{"norm_position": "post", "mlp_ratio": 4, "qk_norm": false, "inner_norm": false, "drop_path": 0.1, "label_smoothing": 0.05, "learning_rate": 0.00092, "batch_size": 256}
Rows from block 2, named by matrix and row number. Each number is 500 + 25 x the weight over its row's rms, rounded and kept within 0 to 999. All counts start at 0. Numbers have three digits each. After the name is the row's rms in percent of the matrix's.
# fc2: MLP down (model.blocks.2.mlp.fc2.weight, 320x1280), inputs 990-1034
fc2.0 099:544507563522534469514503480466514550495532487491494492528455476473474463513497516503483511437472491497526469493485511556516507506478464
fc2.1 088:508502492514474489511538496534469505465503495463508529476539489495511508524553489521467477496494465472483493488497509514532502531517506
fc2.2 089:488502473510517514524526487486478499550505500528516507493488519500535507477509496581510468479485480523503484511506530475470502489466514
fc2.3 102:527564503518502534495524506517509499535503491536530475479458531532463487487503488503477484489492471523516483532498501500486509504501452
fc2.4 110:498490458505504521497522506491471491489487503522499504521450460468518469511498524498521505473532490460473502481517476508457508522504489
fc2.5 094:485462487465507506505527492495491510502492483489501484529506499448504519516498517533501486474551487514512500500510462489479484538516514
fc2.6 104:504465487477519480509527540482487490513496512510496431529494469477484523498505472513492525489523502508484506479511501518469468516515520
fc2.7 104:510531475518522512483501527516470479486502440495522470492448490489506471503554488480494502450487520511466468516520534527478522532472461
fc2.8 111:511540475524513448478533510476530482450504488485489479538478509462514493481514490492559517456506491501485526514493501500452502491488518
fc2.9 093:502480550508467434527532497474492495467525495495499502524490457509477527481465523552516512479504496510520543472502456511518485511480509
fc2.10 095:492501509514516485468497467544482533472512458487507496509455520489466484488478518445531565460480475475478490509497527539502508506523482
fc2.11 094:487501494490515506501488521506477483482505517490465463523468513507525512488499483530511469504535484520475519497470538546466511471433484
fc2.12 105:492537508502488511524479501495515505477587478511559537513465482514493511477498516511514474512488535486519509518484493489481510479522450
fc2.13 091:541500441500490531491506484587509453518510494517476476523517488492464503528540486471477487459508495486491464542515545490491465487501498
fc2.14 090:460494507484522511518519492509478510483519503504483458471492476472486516564497501506493497513497528523499470492499491521506508471487514
fc2.15 098:467471501516487550476499453467494525500504496505523555491543503498487536552497535460483505494510470500476498500485484484515472508523494
fc2.16 092:534511505469488501501522544517430470519494466533543505500487457490452496515526506521546514527480462474500516471493479505506515515524474
fc2.17 099:511550536524506512521526495458527499486484470484481580503478496530475525451484551480504540476497507511488507473478514524498481498510489
fc2.18 094:492522494484483502484524518493492506483465506478514446508489490498493489505476459492473511491490511505517547539535503540500473496487509
fc2.19 100:451488466497488510510487515523524509506465497516476530512516503517512507500434497493469522527477480456481467514517504504509520496534479
fc2.20 096:468490473521480501494525501499534490525488529506511514501506532522479547544433489467496516505499459463480472481527464482505523496522497
fc2.21 092:517499484539470492480472487522507532510507485527499501479547512530466506537482502510464492538484488465469495548522531482478511524521483
fc2.22 114:509473498501454487461518506534468514498445485489446488487499473451499517515489456497479507517506488498498494510509507518514484519506482
fc2.23 087:525516523508525481524490488493502512492482517497538497509481506520497504454499490539490451486510487533494521475509552544496507470480536
fc2.24 099:460503495514508508516489485481541507522496550478516564494508506504479512577516505519526538503527519486520505494479484473534532494509518
fc2.25 098:495490510504452455512504482502465534501487521478445477483518493543498503526464482460461568474464476519529492489513469507518493514576490
fc2.26 093:488461479513482506501484514511481525505506501500516459498540490510522494548482508506475508535478513524462458518517493493484498488498492
fc2.27 098:482507503505547512496493493511480439479505513514512506540474520460489531483498475501521498512514506493505509474495556543491500483461494
fc2.28 104:450458501470488480506516477453519539540480566489505530493522495543535539533508513496490490545499488488510503455512452459523478472481542
fc2.29 094:537518532492501521464484510503517512489478472525516517513570522554481496477477528464446506529481507436518498530494521507501505493533492
fc2.30 092:524509511496491519475506493486494553501500496474482527523503446498475501506501512465497543501521526511475494483480486481542494484537473
fc2.31 112:495486501502525480471538486525497507483495510506538438495465511474540487527551530509509531504528515518477475475496505502475523513507514
fc2.32 091:472544444480506500454489500547504470517483446502505515526514507475495481537449497480464505516515473523446456496508538525468505528517502
fc2.33 095:524534488516501478517521491496503515483529464482518536468521529517545516499497509552480463500465470492494522484515482490525508508504492
fc2.34 100:526492526522447538531515485538520494508444477502508463478498506505528495541510487511480538494480499513485503491520503505500488499543506
fc2.35 097:530519495529527501507497508509471552447539510545517495489503488492494443518537521476518488506501502485502426493498500469529509492486467
fc2.36 124:518511500529488476491548493504514523515471476496507507505488491497492490462522474496515532456490481478460466494507536554486506517528493
fc2.37 092:500501534502472494511508529482530486474466480528510490437455472520527458501498463499533514499498524503537501492501454478498503497481523
fc2.38 095:536512487492463480534500501477503529530516511509517503482458491506512451495552480542531501488490533514501476469514452501508485529501475
fc2.39 102:480514443483504502436488500553503519502481474503446473472527505491499502563494483479505495551516523542515494525512536471449468525493488
fc2.40 138:525512483500502496514488496516495520504497456491529464508439519483500475495502502493535522467530515515466485478499531526474514497507480
fc2.41 091:495532538506511524503486508489522444513502479522531485503487509494489474413503489535520482489503543485506556498531563529482485525506481
fc2.42 118:509524493526525516475481492504529515489555445472546486521511527507488488475521502515494503484504504508476471480501536545523511503513475
fc2.43 097:520526493542479469494458493520498492494481495523504528509521466524486524497494516509502556475479514442521508513503462507520499499529485
fc2.44 091:495515494481533503510537516554471508482531481471544430477483518490527446493513502527507461516483533517513458487473534490515498485484473
fc2.305 102:491444474501521467513499486481497490479539525439539506472498517547514521466518558513479495501480544471516468487488479481545510490494515
fc2.306 090:507480515473497471557519509446509477543500531508487472483507483505484489517516482605503473515485520514505494498501472486521498494470485
fc2.307 104:543514515512522521508507489524497521526495463469495444481503514514487480448486523523508528491501474476509478502509541529497487501547469
fc2.308 090:474511482506588517494477471471479486499507497503471501472458501488539477465493514488516461530526507505537516505460529540476495469439539
fc2.309 095:420515510508504503450505468478514500521495503489544493521499523488474493479471497455503551462524504513523509489497474480494516481516504
fc2.310 101:564522506508471488534514505531513520502520504463482479513484497524505492452507499510508547496530464476481479504544484556489494486560471
fc2.311 089:506471505512483456543508505521487536485505480488500478477527535512499434483517478492473499509485487526491474492494527476481515491500419
fc2.312 087:535473490519472497556487497515517525487486481462489498487500469505534514510474494473480535499497500478490576475558473518512509475521485
fc2.313 090:487495551510474484520532503467487504469510504509495478508490502511552501476528467557550474549494513486548564467533470531491509516480560
fc2.314 102:435482514477513520509516462475541495520471532530515543474522485521535520495502510527513481513483486499559518477514476505500525477461543
fc2.315 117:526475536502479490512548531524489542490498488478451468533492493481514482479490477503553481521516490519502496477515489536490503481493495
fc2.316 098:503445500514494505486508509503461564471481491487452519479497487508526500532487504472497507503471503521515486479568495520496495492501501
fc2.317 101:467540487484523495469541469525502497448498479495477476531492485460510482518508521467514499513550506505483473536518545510510517490481479
fc2.318 110:514508501484503501505521468508468527513510499461493468532441485470490494490474532507495519494508541501468485493480532502512514520513486
fc2.319 093:547489536517456496546506487507514493498542491472524506486491503499526507477519445546514472482479484533506540514521491516519495482493486