config = dict(
    model='image classifier',
    crop_scale_min=0.7,
    patch_size=[4, 4],
    register_tokens=2,
)
Rows from block 3, named by matrix and row number. Each number is 50 + 10 x the weight over its row's rms, rounded and kept within 0 to 99. All counts start at 0. After the name is the row's rms in percent of the matrix's.
# gate: MLP gate (model.blocks.3.mlp.gate.weight, 1280x320), inputs 216-269
gate.256 083:31 51 35 44 53 53 32 46 54 63 58 45 52 29 52 50 58 44 39 57 44 39 58 50 41 38 51 61 45 65 51 44 47 49 50 29 60 57 68 49 41 38 46 39 61 40 69 28 42 54 56 67 61 49
gate.257 108:32 46 47 49 66 59 51 39 33 46 56 48 31 44 54 43 53 51 53 61 64 61 65 44 47 54 69 47 49 51 57 42 43 63 49 40 46 41 63 40 43 54 66 46 49 53 47 56 69 68 58 42 58 47
gate.258 084:50 65 44 53 44 58 51 52 55 41 54 50 68 45 55 56 55 49 48 55 72 60 33 45 54 36 57 57 50 64 64 64 46 46 59 52 35 55 33 46 61 29 42 63 47 47 44 64 39 40 38 58 37 39
gate.259 109:33 66 58 50 39 50 53 43 57 21 56 66 71 41 37 48 38 61 39 60 62 42 35 51 60 59 50 52 72 51 70 57 54 46 73 51 43 35 52 43 49 53 54 64 50 66 74 47 58 44 37 35 54 37
gate.260 102:41 43 65 39 49 50 53 66 49 37 52 58 63 39 43 37 39 64 57 45 55 45 65 57 65 49 44 27 52 59 38 59 52 51 42 49 42 45 55 50 33 63 46 59 33 64 36 52 55 76 61 36 61 57
gate.261 106:48 40 46 68 41 59 64 45 31 47 59 40 58 68 41 48 68 59 48 46 61 46 64 69 39 49 59 41 50 56 74 57 50 72 50 57 48 67 45 40 41 44 51 53 58 63 48 47 64 42 42 58 46 46
gate.262 080:43 28 35 48 50 46 61 66 54 50 51 51 53 52 51 40 53 45 53 50 53 38 52 38 51 33 53 56 40 40 48 49 53 42 57 54 43 51 44 54 82 64 61 48 90 62 32 43 50 54 62 57 53 43
gate.263 094:49 42 38 51 48 52 49 51 38 33 53 46 38 52 36 48 55 50 51 40 65 47 49 32 50 52 62 37 52 44 64 45 23 64 52 45 35 37 45 48 48 57 53 46 61 63 52 63 51 31 70 39 46 43
gate.264 114:40 37 56 46 66 57 50 44 58 37 44 43 44 54 58 58 42 55 39 33 68 41 54 60 55 35 44 55 53 58 53 31 45 55 58 32 36 52 40 35 40 45 57 52 51 37 44 36 46 52 68 43 55 51
gate.265 115:59 55 53 59 44 40 43 60 48 65 55 40 44 53 71 41 60 41 41 42 48 50 46 52 39 39 56 58 42 41 52 23 55 64 48 46 52 57 40 52 47 62 47 53 45 37 48 56 44 51 44 63 36 47
gate.266 106:47 50 68 61 37 61 30 67 53 50 51 70 57 49 28 39 49 48 63 41 38 40 51 59 71 76 44 33 42 58 48 54 60 52 41 54 48 42 41 49 52 66 38 53 43 64 47 53 39 56 48 54 39 48
gate.267 110:46 57 66 59 54 44 51 41 57 49 56 38 36 42 53 56 50 60 45 53 39 37 57 51 55 46 63 58 41 53 61 48 58 46 48 34 35 46 35 31 34 45 49 41 58 42 72 60 64 71 64 60 46 58
gate.268 082:46 62 49 54 61 53 38 55 51 57 59 57 40 50 52 63 38 57 59 65 31 38 45 60 40 37 59 55 36 51 47 38 42 69 25 41 43 45 35 32 56 57 42 60 53 24 60 47 48 76 28 42 57 39
gate.269 102:50 52 46 40 46 39 68 35 62 34 49 58 47 58 46 51 58 53 43 56 42 33 47 31 44 25 68 47 46 76 58 55 38 56 49 44 54 41 39 46 41 48 61 38 56 52 52 26 55 53 65 49 41 40
gate.270 111:37 38 44 53 54 49 49 46 55 68 48 37 36 77 51 51 69 74 41 53 54 37 66 51 32 58 54 57 63 62 60 57 45 54 45 38 39 31 60 44 68 38 57 40 50 60 52 65 51 54 50 50 68 52
gate.271 107:45 41 55 52 48 55 67 31 47 45 42 40 55 47 44 66 68 68 41 33 67 46 64 41 45 33 57 61 69 56 56 58 43 73 53 50 32 35 46 43 57 47 59 47 51 61 52 50 47 57 69 46 46 31
gate.272 079:66 71 52 53 39 68 54 40 61 41 59 49 36 48 55 50 43 56 51 54 43 44 69 40 39 41 43 51 49 42 48 50 60 43 53 50 64 51 62 44 70 41 59 50 48 50 66 33 70 50 62 56 47 46
gate.273 094:46 45 60 49 49 52 50 56 56 30 69 39 37 50 58 57 40 48 44 42 50 39 49 51 55 46 58 48 41 50 38 71 45 62 40 39 56 36 39 37 61 43 46 42 48 47 60 42 42 64 60 36 62 51
gate.274 085:70 53 48 54 59 43 42 60 60 49 42 43 37 43 53 46 25 67 42 48 45 41 38 55 48 33 54 45 65 50 38 35 62 63 61 42 39 52 46 57 53 50 39 46 50 68 43 55 49 47 38 39 48 39
gate.275 117:46 52 41 66 49 47 63 47 54 38 34 40 57 55 59 45 48 37 52 49 43 49 65 45 52 61 37 58 45 63 67 61 31 62 41 54 63 53 40 56 55 61 25 46 56 61 55 36 50 38 49 37 54 38
gate.276 106:43 48 55 53 58 44 46 45 61 62 61 36 37 38 48 52 60 45 34 52 49 60 53 37 39 42 62 33 45 43 48 51 48 63 74 46 40 40 37 35 49 46 49 43 42 60 49 59 54 51 59 60 48 56
gate.277 090:54 49 50 62 55 68 59 46 48 44 62 51 41 56 44 31 58 67 33 50 72 43 47 53 60 49 34 39 46 43 40 45 57 78 43 42 43 40 22 51 50 38 29 52 60 46 49 37 37 43 63 57 56 29
gate.278 081:43 35 43 46 47 49 38 39 55 35 53 47 63 39 57 43 34 37 42 54 43 25 47 72 48 28 64 56 51 52 59 50 41 59 57 36 45 62 38 60 51 40 47 57 60 68 39 53 50 38 41 48 62 51
gate.279 095:66 53 52 58 42 51 57 74 54 33 61 38 55 50 45 54 60 49 63 58 50 45 52 46 62 61 46 50 60 41 50 49 58 49 50 41 44 33 56 62 33 56 37 42 54 40 45 71 24 64 30 64 48 58
gate.280 098:72 46 40 64 72 47 45 64 25 60 53 53 24 55 49 62 39 63 53 62 53 50 43 51 49 47 43 60 43 45 49 42 50 41 67 70 66 52 39 56 30 31 39 44 56 43 39 45 50 44 55 45 60 52
gate.281 081:50 57 51 54 47 66 54 60 48 70 38 62 37 51 41 48 57 47 54 69 28 68 63 41 48 64 57 40 53 54 39 45 54 43 41 51 58 39 52 55 53 30 43 54 64 78 44 50 77 64 47 52 51 49
gate.282 079:43 48 35 60 61 47 47 43 51 69 57 41 56 53 58 48 35 57 62 52 51 48 68 58 57 58 43 58 55 61 50 40 57 54 42 30 44 44 55 54 38 50 55 50 60 33 48 49 48 58 45 43 51 36