Weights of a small image classifier.
Training: batches of 256, held-out accuracy 62%.
Data: trained on photos of arthropod specimens (BIOSCAN-5M), 97500 training examples.
Rows from block 3, named by matrix and row number. Each number is 500 + 25 x the weight over its row's rms, rounded and kept within 0 to 999. All counts start at 0. Numbers have three digits each. After the name is the row's rms in percent of the matrix's.
# fc2: MLP down (model.blocks.3.mlp.fc2.weight, 320x1280), inputs 936-1007
fc2.133 096:512490506517518489467469508450548493479478538498525478486524465505531508499500496513491505509479488531446479494483472525493507513469546496501519496481491488487493478500518510481464481483548458482519494463483551511452
fc2.134 094:524452518484488531447470505525489507526502537493524489533480462518546530483539520503497493482480517507517520503515537515492491517471523472471498500471458531541488518530564506503493533490524540511533558493499498541436
fc2.135 116:517575493515495526502536514532505519486494496480504500455491494501500490517473506498500494511567490480520492514521496462524499465523471495496487498512505500483522509489475481444504518487481514530502540541493525512545
fc2.136 090:487499515526438510479533478518449497536491504490485526520499515508528517549476474470481523506475484490492474484530506499524551496463459483459535469516480508506485507498503510473491570534452534465496540495515507521538
fc2.137 113:464513489499480483477498495438479519538492501504490498532489510487486514465475496497511502468471482491488487497513508512463488521489522516489519490518509483536498504507518534529514491463521511441513469484492485504470
fc2.138 109:520428518524494493508539508480499444477473530496504448502554496491515526475577475467531480487482532488493509502492527505493515524468478536461464514478539480484511500506531506541465508531476535491503524521483473492509
fc2.139 088:521521480541490482485494483537489483508486538541527494504543519514539496494469493504517475527528522531468573517503531510510532492480506541479483481513505516523521488513510511517488556489483485544433550522536483528482
fc2.140 102:497505511508484514491510509483508495522484490482532504480498474491511475470491507515522480466427488451506472500541526482487528552515540532459458507499510478495465512477509514517520484519520544525498485438524492517472
fc2.141 105:482518482488450530504478522528458494539469529491569514546472497500502533482509438503491504465559488511508482500489490471527486499518510468491524517507496538494484499468502484504471505511463535456519561549497517525493
fc2.142 106:494560505471509497516525519532492533478525434529501568493486545508465457479497539537500473528511487503537455508496530491506527472531487498550490559535479520463452461479480491483481537475539528498544491525504502520531
fc2.143 117:491518476522479478497518509483520497491479497519471525492511490518492543490507506485504493492451470530516510466526513498513478541502513494510499519510486513517516525496535501514535484513460484504505516437490504531523
fc2.144 103:515477531491482488510494493487478503511489522479544494503504468501498521474490475492528521526548527519511506521513511501493514473498512512500493494491470463528514503525537518525512526461536523465464503530514510471524
fc2.145 109:505515488489507502498514514511508502506503483481513538513503497489560492511476476493501503473545498463527526524513482492504459488497472499479470489496518475508482505520498491476495516491460522504510560527462468487508
fc2.146 096:530470473521508520471518516504468513539493492495482511523476525500524496533535517479504499476479531478491482508510489484529479495507460489479461505498520496479505481514485479483482477475505508521478496508514529512532
fc2.147 090:540487491468498538509502512494455495513510463473484514551499514514496499524497521482510494503512493490473483509445475500511515471497455507490420504524493532487517473494511484505453524530470513533476530486484496477509
fc2.148 108:496457526527521482492513488450554473524515532512484457537507470478509536541530520495519480528431485545479513460471498518472480526469486510477474504489502511496507490502545519537475528488487519459497505417497468483463
fc2.149 101:531496529506448471446509494477505497535515534494477503516551527496522491527495485468494491473493461477500486457481488526487496535507503509483517523505517507534494498513516503521479524470466516499498533439511496485471
fc2.150 099:505500492512509493472505508494554473435486492492484482475496507472443497469481487514481486520483506513521510482501504472535463561496530485527511485498515483505507474500457497433503503511569483500514433507466502523497
fc2.151 097:504467474500496499468467513447526465514505495455521490539528470505528546488524489489477540469484474506488511523523491511496493518512534502480527500505507512519499526497532511530478483507504472463496518479530487474472
fc2.152 091:513506525498533499458506527481506478534471530482454507491491465493501548481473533513511476479464497498458536498471536507468509527505486500534490508512497474472497490494488485506535470473510488491486477488504495469468
fc2.153 090:506453496540505506489485500514523511512455538469521487487510514485491523516533505487528501507473524496501523506517494501496477545502497501515480482521513516476497515499514563529521494466458478476480503514496499519509
fc2.154 091:525508514513507485497476556455541518515500495491463486476511501507484490533520488520527494533473497532491515474494541487489516530467530492511555489517482486523497496457522496481536467518478530537481449463483541511472
fc2.155 088:480462478458538456485504504489487520469494500500489510490459490532499479482528482498528481489487478484535510489454484526515462534497509502508524513508500499495503478483451547502565469525551484492476456477491477484458
fc2.156 096:482513510493502487564538514534499484506492510519489490486515482519489526492502489538512518562529502506481531470486467526480484491540475517518520488503491480475484497482496515498469514501514494494474517500498483474492
fc2.157 090:531491506507478499470516505495518521534479498472471525512501512487541503558526479498520506503493520529513506485483538483483514504510478471469474549511486523509488456490521497506461516520447484502484538479495471519490
fc2.158 120:507477493495510482463557515456541467516512517474470417520514487491494511495564504493475496500425523500506508499510512499483510525476491513500479482510520472517475495511534525494517530470519530513480475431518500510473
fc2.159 102:520451510507523522531550493519535495506535490485461449498507474504499487513540516521507527555462527488491516521490488514503499516503487489496407536506474517480501519512535501524466541499481523500471506474512500465518
fc2.160 097:514511513481495518491544491553462505506524488483522581522483503486548445464453482468499510475522478495494498528491468501496483450540456506493520500529489480471507514483501463471505519485455468524512539550524525527559
fc2.161 101:480496490529488495532485510555478512448510495509552519496503524513485427484539537503498500510560490485500515514472480511483493440515504451511537507524502515473497479502477491496508528496460487493504565556498505507528
fc2.162 093:516517487467506461486507516498494480503490470488551472487516483484535477460480514496508537477483473485477524483502493463490478503490514503521544517516503517512470508474498497476498508518549491478504503501516495514442
fc2.163 095:498500498481539512513463532548469499494511470482547495460504522500511512486500539492532450515488523506497502563486503490484523476502493485470522514500540454468495526490522443494535536499500525573501531547492510490475
fc2.164 100:481519476508503487520514489507513490465502506476488464490491500492496465487504516507535513534474475499517494502498518480510477498506495501533527479518513509477493508481486544489516525493453518522494450486479516506483
fc2.165 096:511535511501487497503472528505445479506490541451485539466489531437513519488464507514515509496537488490467461509484510527512546477505458471470524527512510505518543505512508458489531486522478510503500510527493519492527
fc2.166 092:501496517506443521481486493510479489496491458486530521524532484484565539475482495477495510504568446504490475482499512490468490506518498492482499478513497475476472491501498491548488531478529552534524545551514510504489
fc2.167 099:506471514468480467535476502521546486536489529491486458482529519487501527535559493516519494523494521485544510502503498502482490499490500506499529492488501504488468508506547513522481510478513497479510484493471502526474
fc2.168 115:493533479515508517546487479527469509432489444500502537491435541503504441496412500516476518531574498478506479505516501533510502447500506488546510484499471492484483476492448453462461488480497484540498546507504494506554
fc2.169 096:506532492494503492473531469488474465542480512477496546518491496486510513557478493479527484475520470530496531456500504475475520455488464472496461500509531544504500510491493536483517508527453511474505534492514492496525
fc2.170 095:497460508545523507513478497515480471529486506522508496508508488483519487521514509496472488488524514534508519502503521508480533488471493516456503500450504520492483533494502483520512544530434519482500547510466538521533