config = dict(
    dataset='photos of arthropod specimens (BIOSCAN-5M)',
    image_size=32,
    targets=['order', 'family'],
    mlp_ratio=4,
    head_dim=16,
    register_tokens=2,
    beta2=0.98,
    lr_schedule='cosine',
)
Rows from block 3, named by matrix and row number. Each number is 500 + 40 x the weight over its row's rms, rounded and kept within 0 to 999. All counts start at 0. Numbers have three digits each. After the name is the row's rms in percent of the matrix's.
# fc2: MLP down (model.blocks.3.mlp.fc2.weight, 320x1280), inputs 1080-1151
fc2.121 095:445553480524416469488431564501477490479512412527494524481525478468539503508439459423450500481498545454508553369498503527504504544478494441414455521546528503582512509500492468470505502520488476420461548464510487472510
fc2.122 099:439502474475508507512398474516534497500607510383530559522493466551538441548500422508541590504441513482481503491515488519484492457496521504505516467458517568512526483491471591448522515452479489458558551472569457538471
fc2.123 098:470457512473489519514435515563460550549440413565482545469518405463426544482485538483499478479506480500530536504468505526509519520451508530490536507527499505487494527525453372504497520535460511460485495512486471415505
fc2.124 097:498497555548558456511479453458519519421566477447479514519468432470447481505513495516501475513450485404486583579546519514472518466478560503526526461492478507505503530527493610511486522478525491470553485441513523495523
fc2.125 089:417524549487537527527518502529497497472470501623542504520535459529452507537550562484506488494457450655566471471505469486516523451497486431512525511515483466526499532465443389477488534503534554479525458575488548523529
fc2.126 093:514521462462497542567522523502446509500428408435455436459521537501515529487616453513550459499505518548530546426524464484473476472455545469519546548470528457523530466531530552477478555451515489520530413455481528459545
fc2.127 093:510452494476496510450575549530482485498523557426505532491467511499438475564564454490470464529506499550460498583501437547485465475483429435507505515482485456457483538468463508487494504568514528534528408441536427529471
fc2.128 105:496620489488530500488534533486497470501531520616536496506570565521541499565511470533472546580502453536433501469465533604554500479522526543580522544562473481534550440470562524466506418568549536550505507496490471491497
fc2.129 106:535470548502390554484537587510492532492477524583496532480561467500495526450486446507456503519519503551488456484491536537513510544556487531532505496538496485571481540524553448435510502471523484524488493527503510458485
fc2.130 098:511500456517547500510509444506494432476515464431456486511530504510437489513412548518524530519454513402525534561457493496445483550467519495530504528513488511458505483493516507549469490514498445507481514514447519546472
fc2.131 103:505524563476504444538501491456487460501532536565527536469488415487558499513589459471516430546521591482531355504498553444449487521471529525526530537417505530468522516476464509486496479456460494549492533543492570599495
fc2.132 093:426505522531463469447554522519512434455494548544541510435550478513548475487491508511489459439495491540493466461457499507508449442515529483513470516488529469492548487468533468525537523469544480502511609497510465492508
fc2.133 096:495582525472466451459490540491507543553462625604543471532465506456491504523468485536443539477459522519432518391485475527549510492495486534476492521585564523513514519513464416512508498472498561522492538478477515419506
fc2.134 094:482503517487473520549543505475464548481522541559508533487461465478524490473525371526492500512534519571566506499526551453550534493502462448494535496453546538496521494498541462515522526482536468527476530511473555515530
fc2.135 116:505438533479579494514510466559570428460537484461501462499577495466555503478520536545457499487492508490546493536487436546485468442462496442551512499395474536553500456490581517540530497494501510552537479514513463519482
fc2.136 090:498501527476533509539458495499483521494547462524461461483540427533487505516456542495509557509484474404479448514513472540459532548447498523547522535534452476509494475488457513444519477519459491492563472443554495499540
fc2.137 113:530494518535450537462456515439502515503599527546435480483501507498516583487497380504462495477488525467561495493519513528510496481511476551529464520447509496555521507468513494506481510496534520418424475507470535433561
fc2.138 109:436485487513453494441484477483501478497532487488491478527425454457538514526469508513498515496436478510504498495500546508449530466500422486504495610602515521401502514554511540509507514491519466481467579487498544553482
fc2.139 088:434458508462493475410487439477439498480439564560471490523529425468583494497500546502492506463488434476531453501565442484519500483456416441439491548450515535521460509537493472519549535510539497552521447452500509530553
fc2.140 102:514507499465416513464455472487485504503529474462532498475412486505478531514466385476462526448526555503544508558517480489523483550527500517515502533461500571539502497483520492546500435467451513433450497483527515468528
fc2.141 105:546468539427567526514530467519455490474544543544526525498518492446565474558558478482516469511459500431491437521511519486461476511473532471477494541448500460543493494493453483485538533453497480507607483517466485473495
fc2.142 106:406474493512543490544492531569466470453530437521521513438563487530451506444508466487519519507462473489527497425546461441503502507470513493563533408410477524461484460533467497535548535505494495492517580563497474477465
fc2.143 117:533443473509501507466415486455479451537429444504550485524485528514397447503512491501501403488485519509478532472507445486451545504514527497472601534417495482485519478502503522455536508490524526465514431483518519426508
fc2.144 103:443538475493520480529472417527531507502599602459549459433495531522606483492637437498500597528512494414487428573546520558517502465481460532495495554538440497466506496492509527514500544540496443483566556464500511549519
fc2.145 109:551448516548529479560480461473484405497538507479496542541521426504528466494569510497482380507489559387527494507509501458514506573469478493529499514380515491519500396513470577527570413474546480557515469542521475507494
fc2.146 096:463436541463557500500540508481502456477483525425459499469494536518530507505576503572532479505492560560619468479481534513438452513523403519478429514459582511486544460536495461569522539468533513525542530560495492599522
fc2.147 090:522395470473533542498494470449527450529508505456528493501547513492605438452555400558485426530464537571538438520452450491494507582519571502551490525399438516445537516507515482558485484484486487575511488541541505531474
fc2.148 108:515426500448415575423440531457468498459498540459472457527431482530534502518532518498504459562501460539535500479529522528491487525496455585531447502595511523440459554564540440525409465522497473508511527491486465460521
fc2.149 101:570481508514480525495414455442487462473506533499497450494503412532510476564480507509456433498491472460501467532466541488504526481527442507483550506462535447539462595436523522517417501482530502561488475523475432460521
fc2.150 099:454581512508494522546480553477503545476545497571474475503511509500537571491492476479497638482474464514446580388466492530511438485504510505511431536576556491521515564511512473477501498528451609483532490460454516434452
fc2.151 097:528506460475417495499555515454503502509523557568463475464429491494468467459527378440500456471458532499484468487502495515499528484562494507497516528510527496499533489464495500515513515496438460562455419471495501507528
fc2.152 091:484458578498463492468508566456472493509488497422482488470562574515573504461530475475507499488486499500525563483493488518500470494461502476475515541507459499480512525525512584542438544519479491479565512443489492496488
fc2.153 090:499552550452499488457487472483565475514432524556503479430456474536409510527498544477442455430448512519547567448486541492478498522501449558519491501547518528405497548464508418475512513510478498463511460512502516517513
fc2.154 091:560492512478479498488521564430480522529371451511487476473441514452492500480473602479457528473529468577533513563488537529503511514524486499466473519506537466515501525510519471483487487563477499516465487470472527513595
fc2.155 088:448487552480472511482464476461476562526488545504493538414450482496431492500520529495518486517536440562497593464544478573477519497490510517453506540525509476488572545495496501497475495495527505587591457433483429483496
fc2.156 096:475539442492481538497473520502465479487524479429534455518526395488615489484469561529518513491530499405427466445474464537480505434564484485408491499550546506483456515549510580457516502506516493541555598480492544488451
fc2.157 090:535414461477486492451555536479490484478388515504521503408467511548498483486462588490512418490515533446568487549502482532539514482473461537516497491540436411560532517486546403503469458425502510500517514469461437579452
fc2.158 120:481494498485430534541405542495493514549519476379526498487447498508420531485425465510502525516502455487519537541501505519498528476522485493459476528597520502480440522493449553474498457516435482490538495489527526511528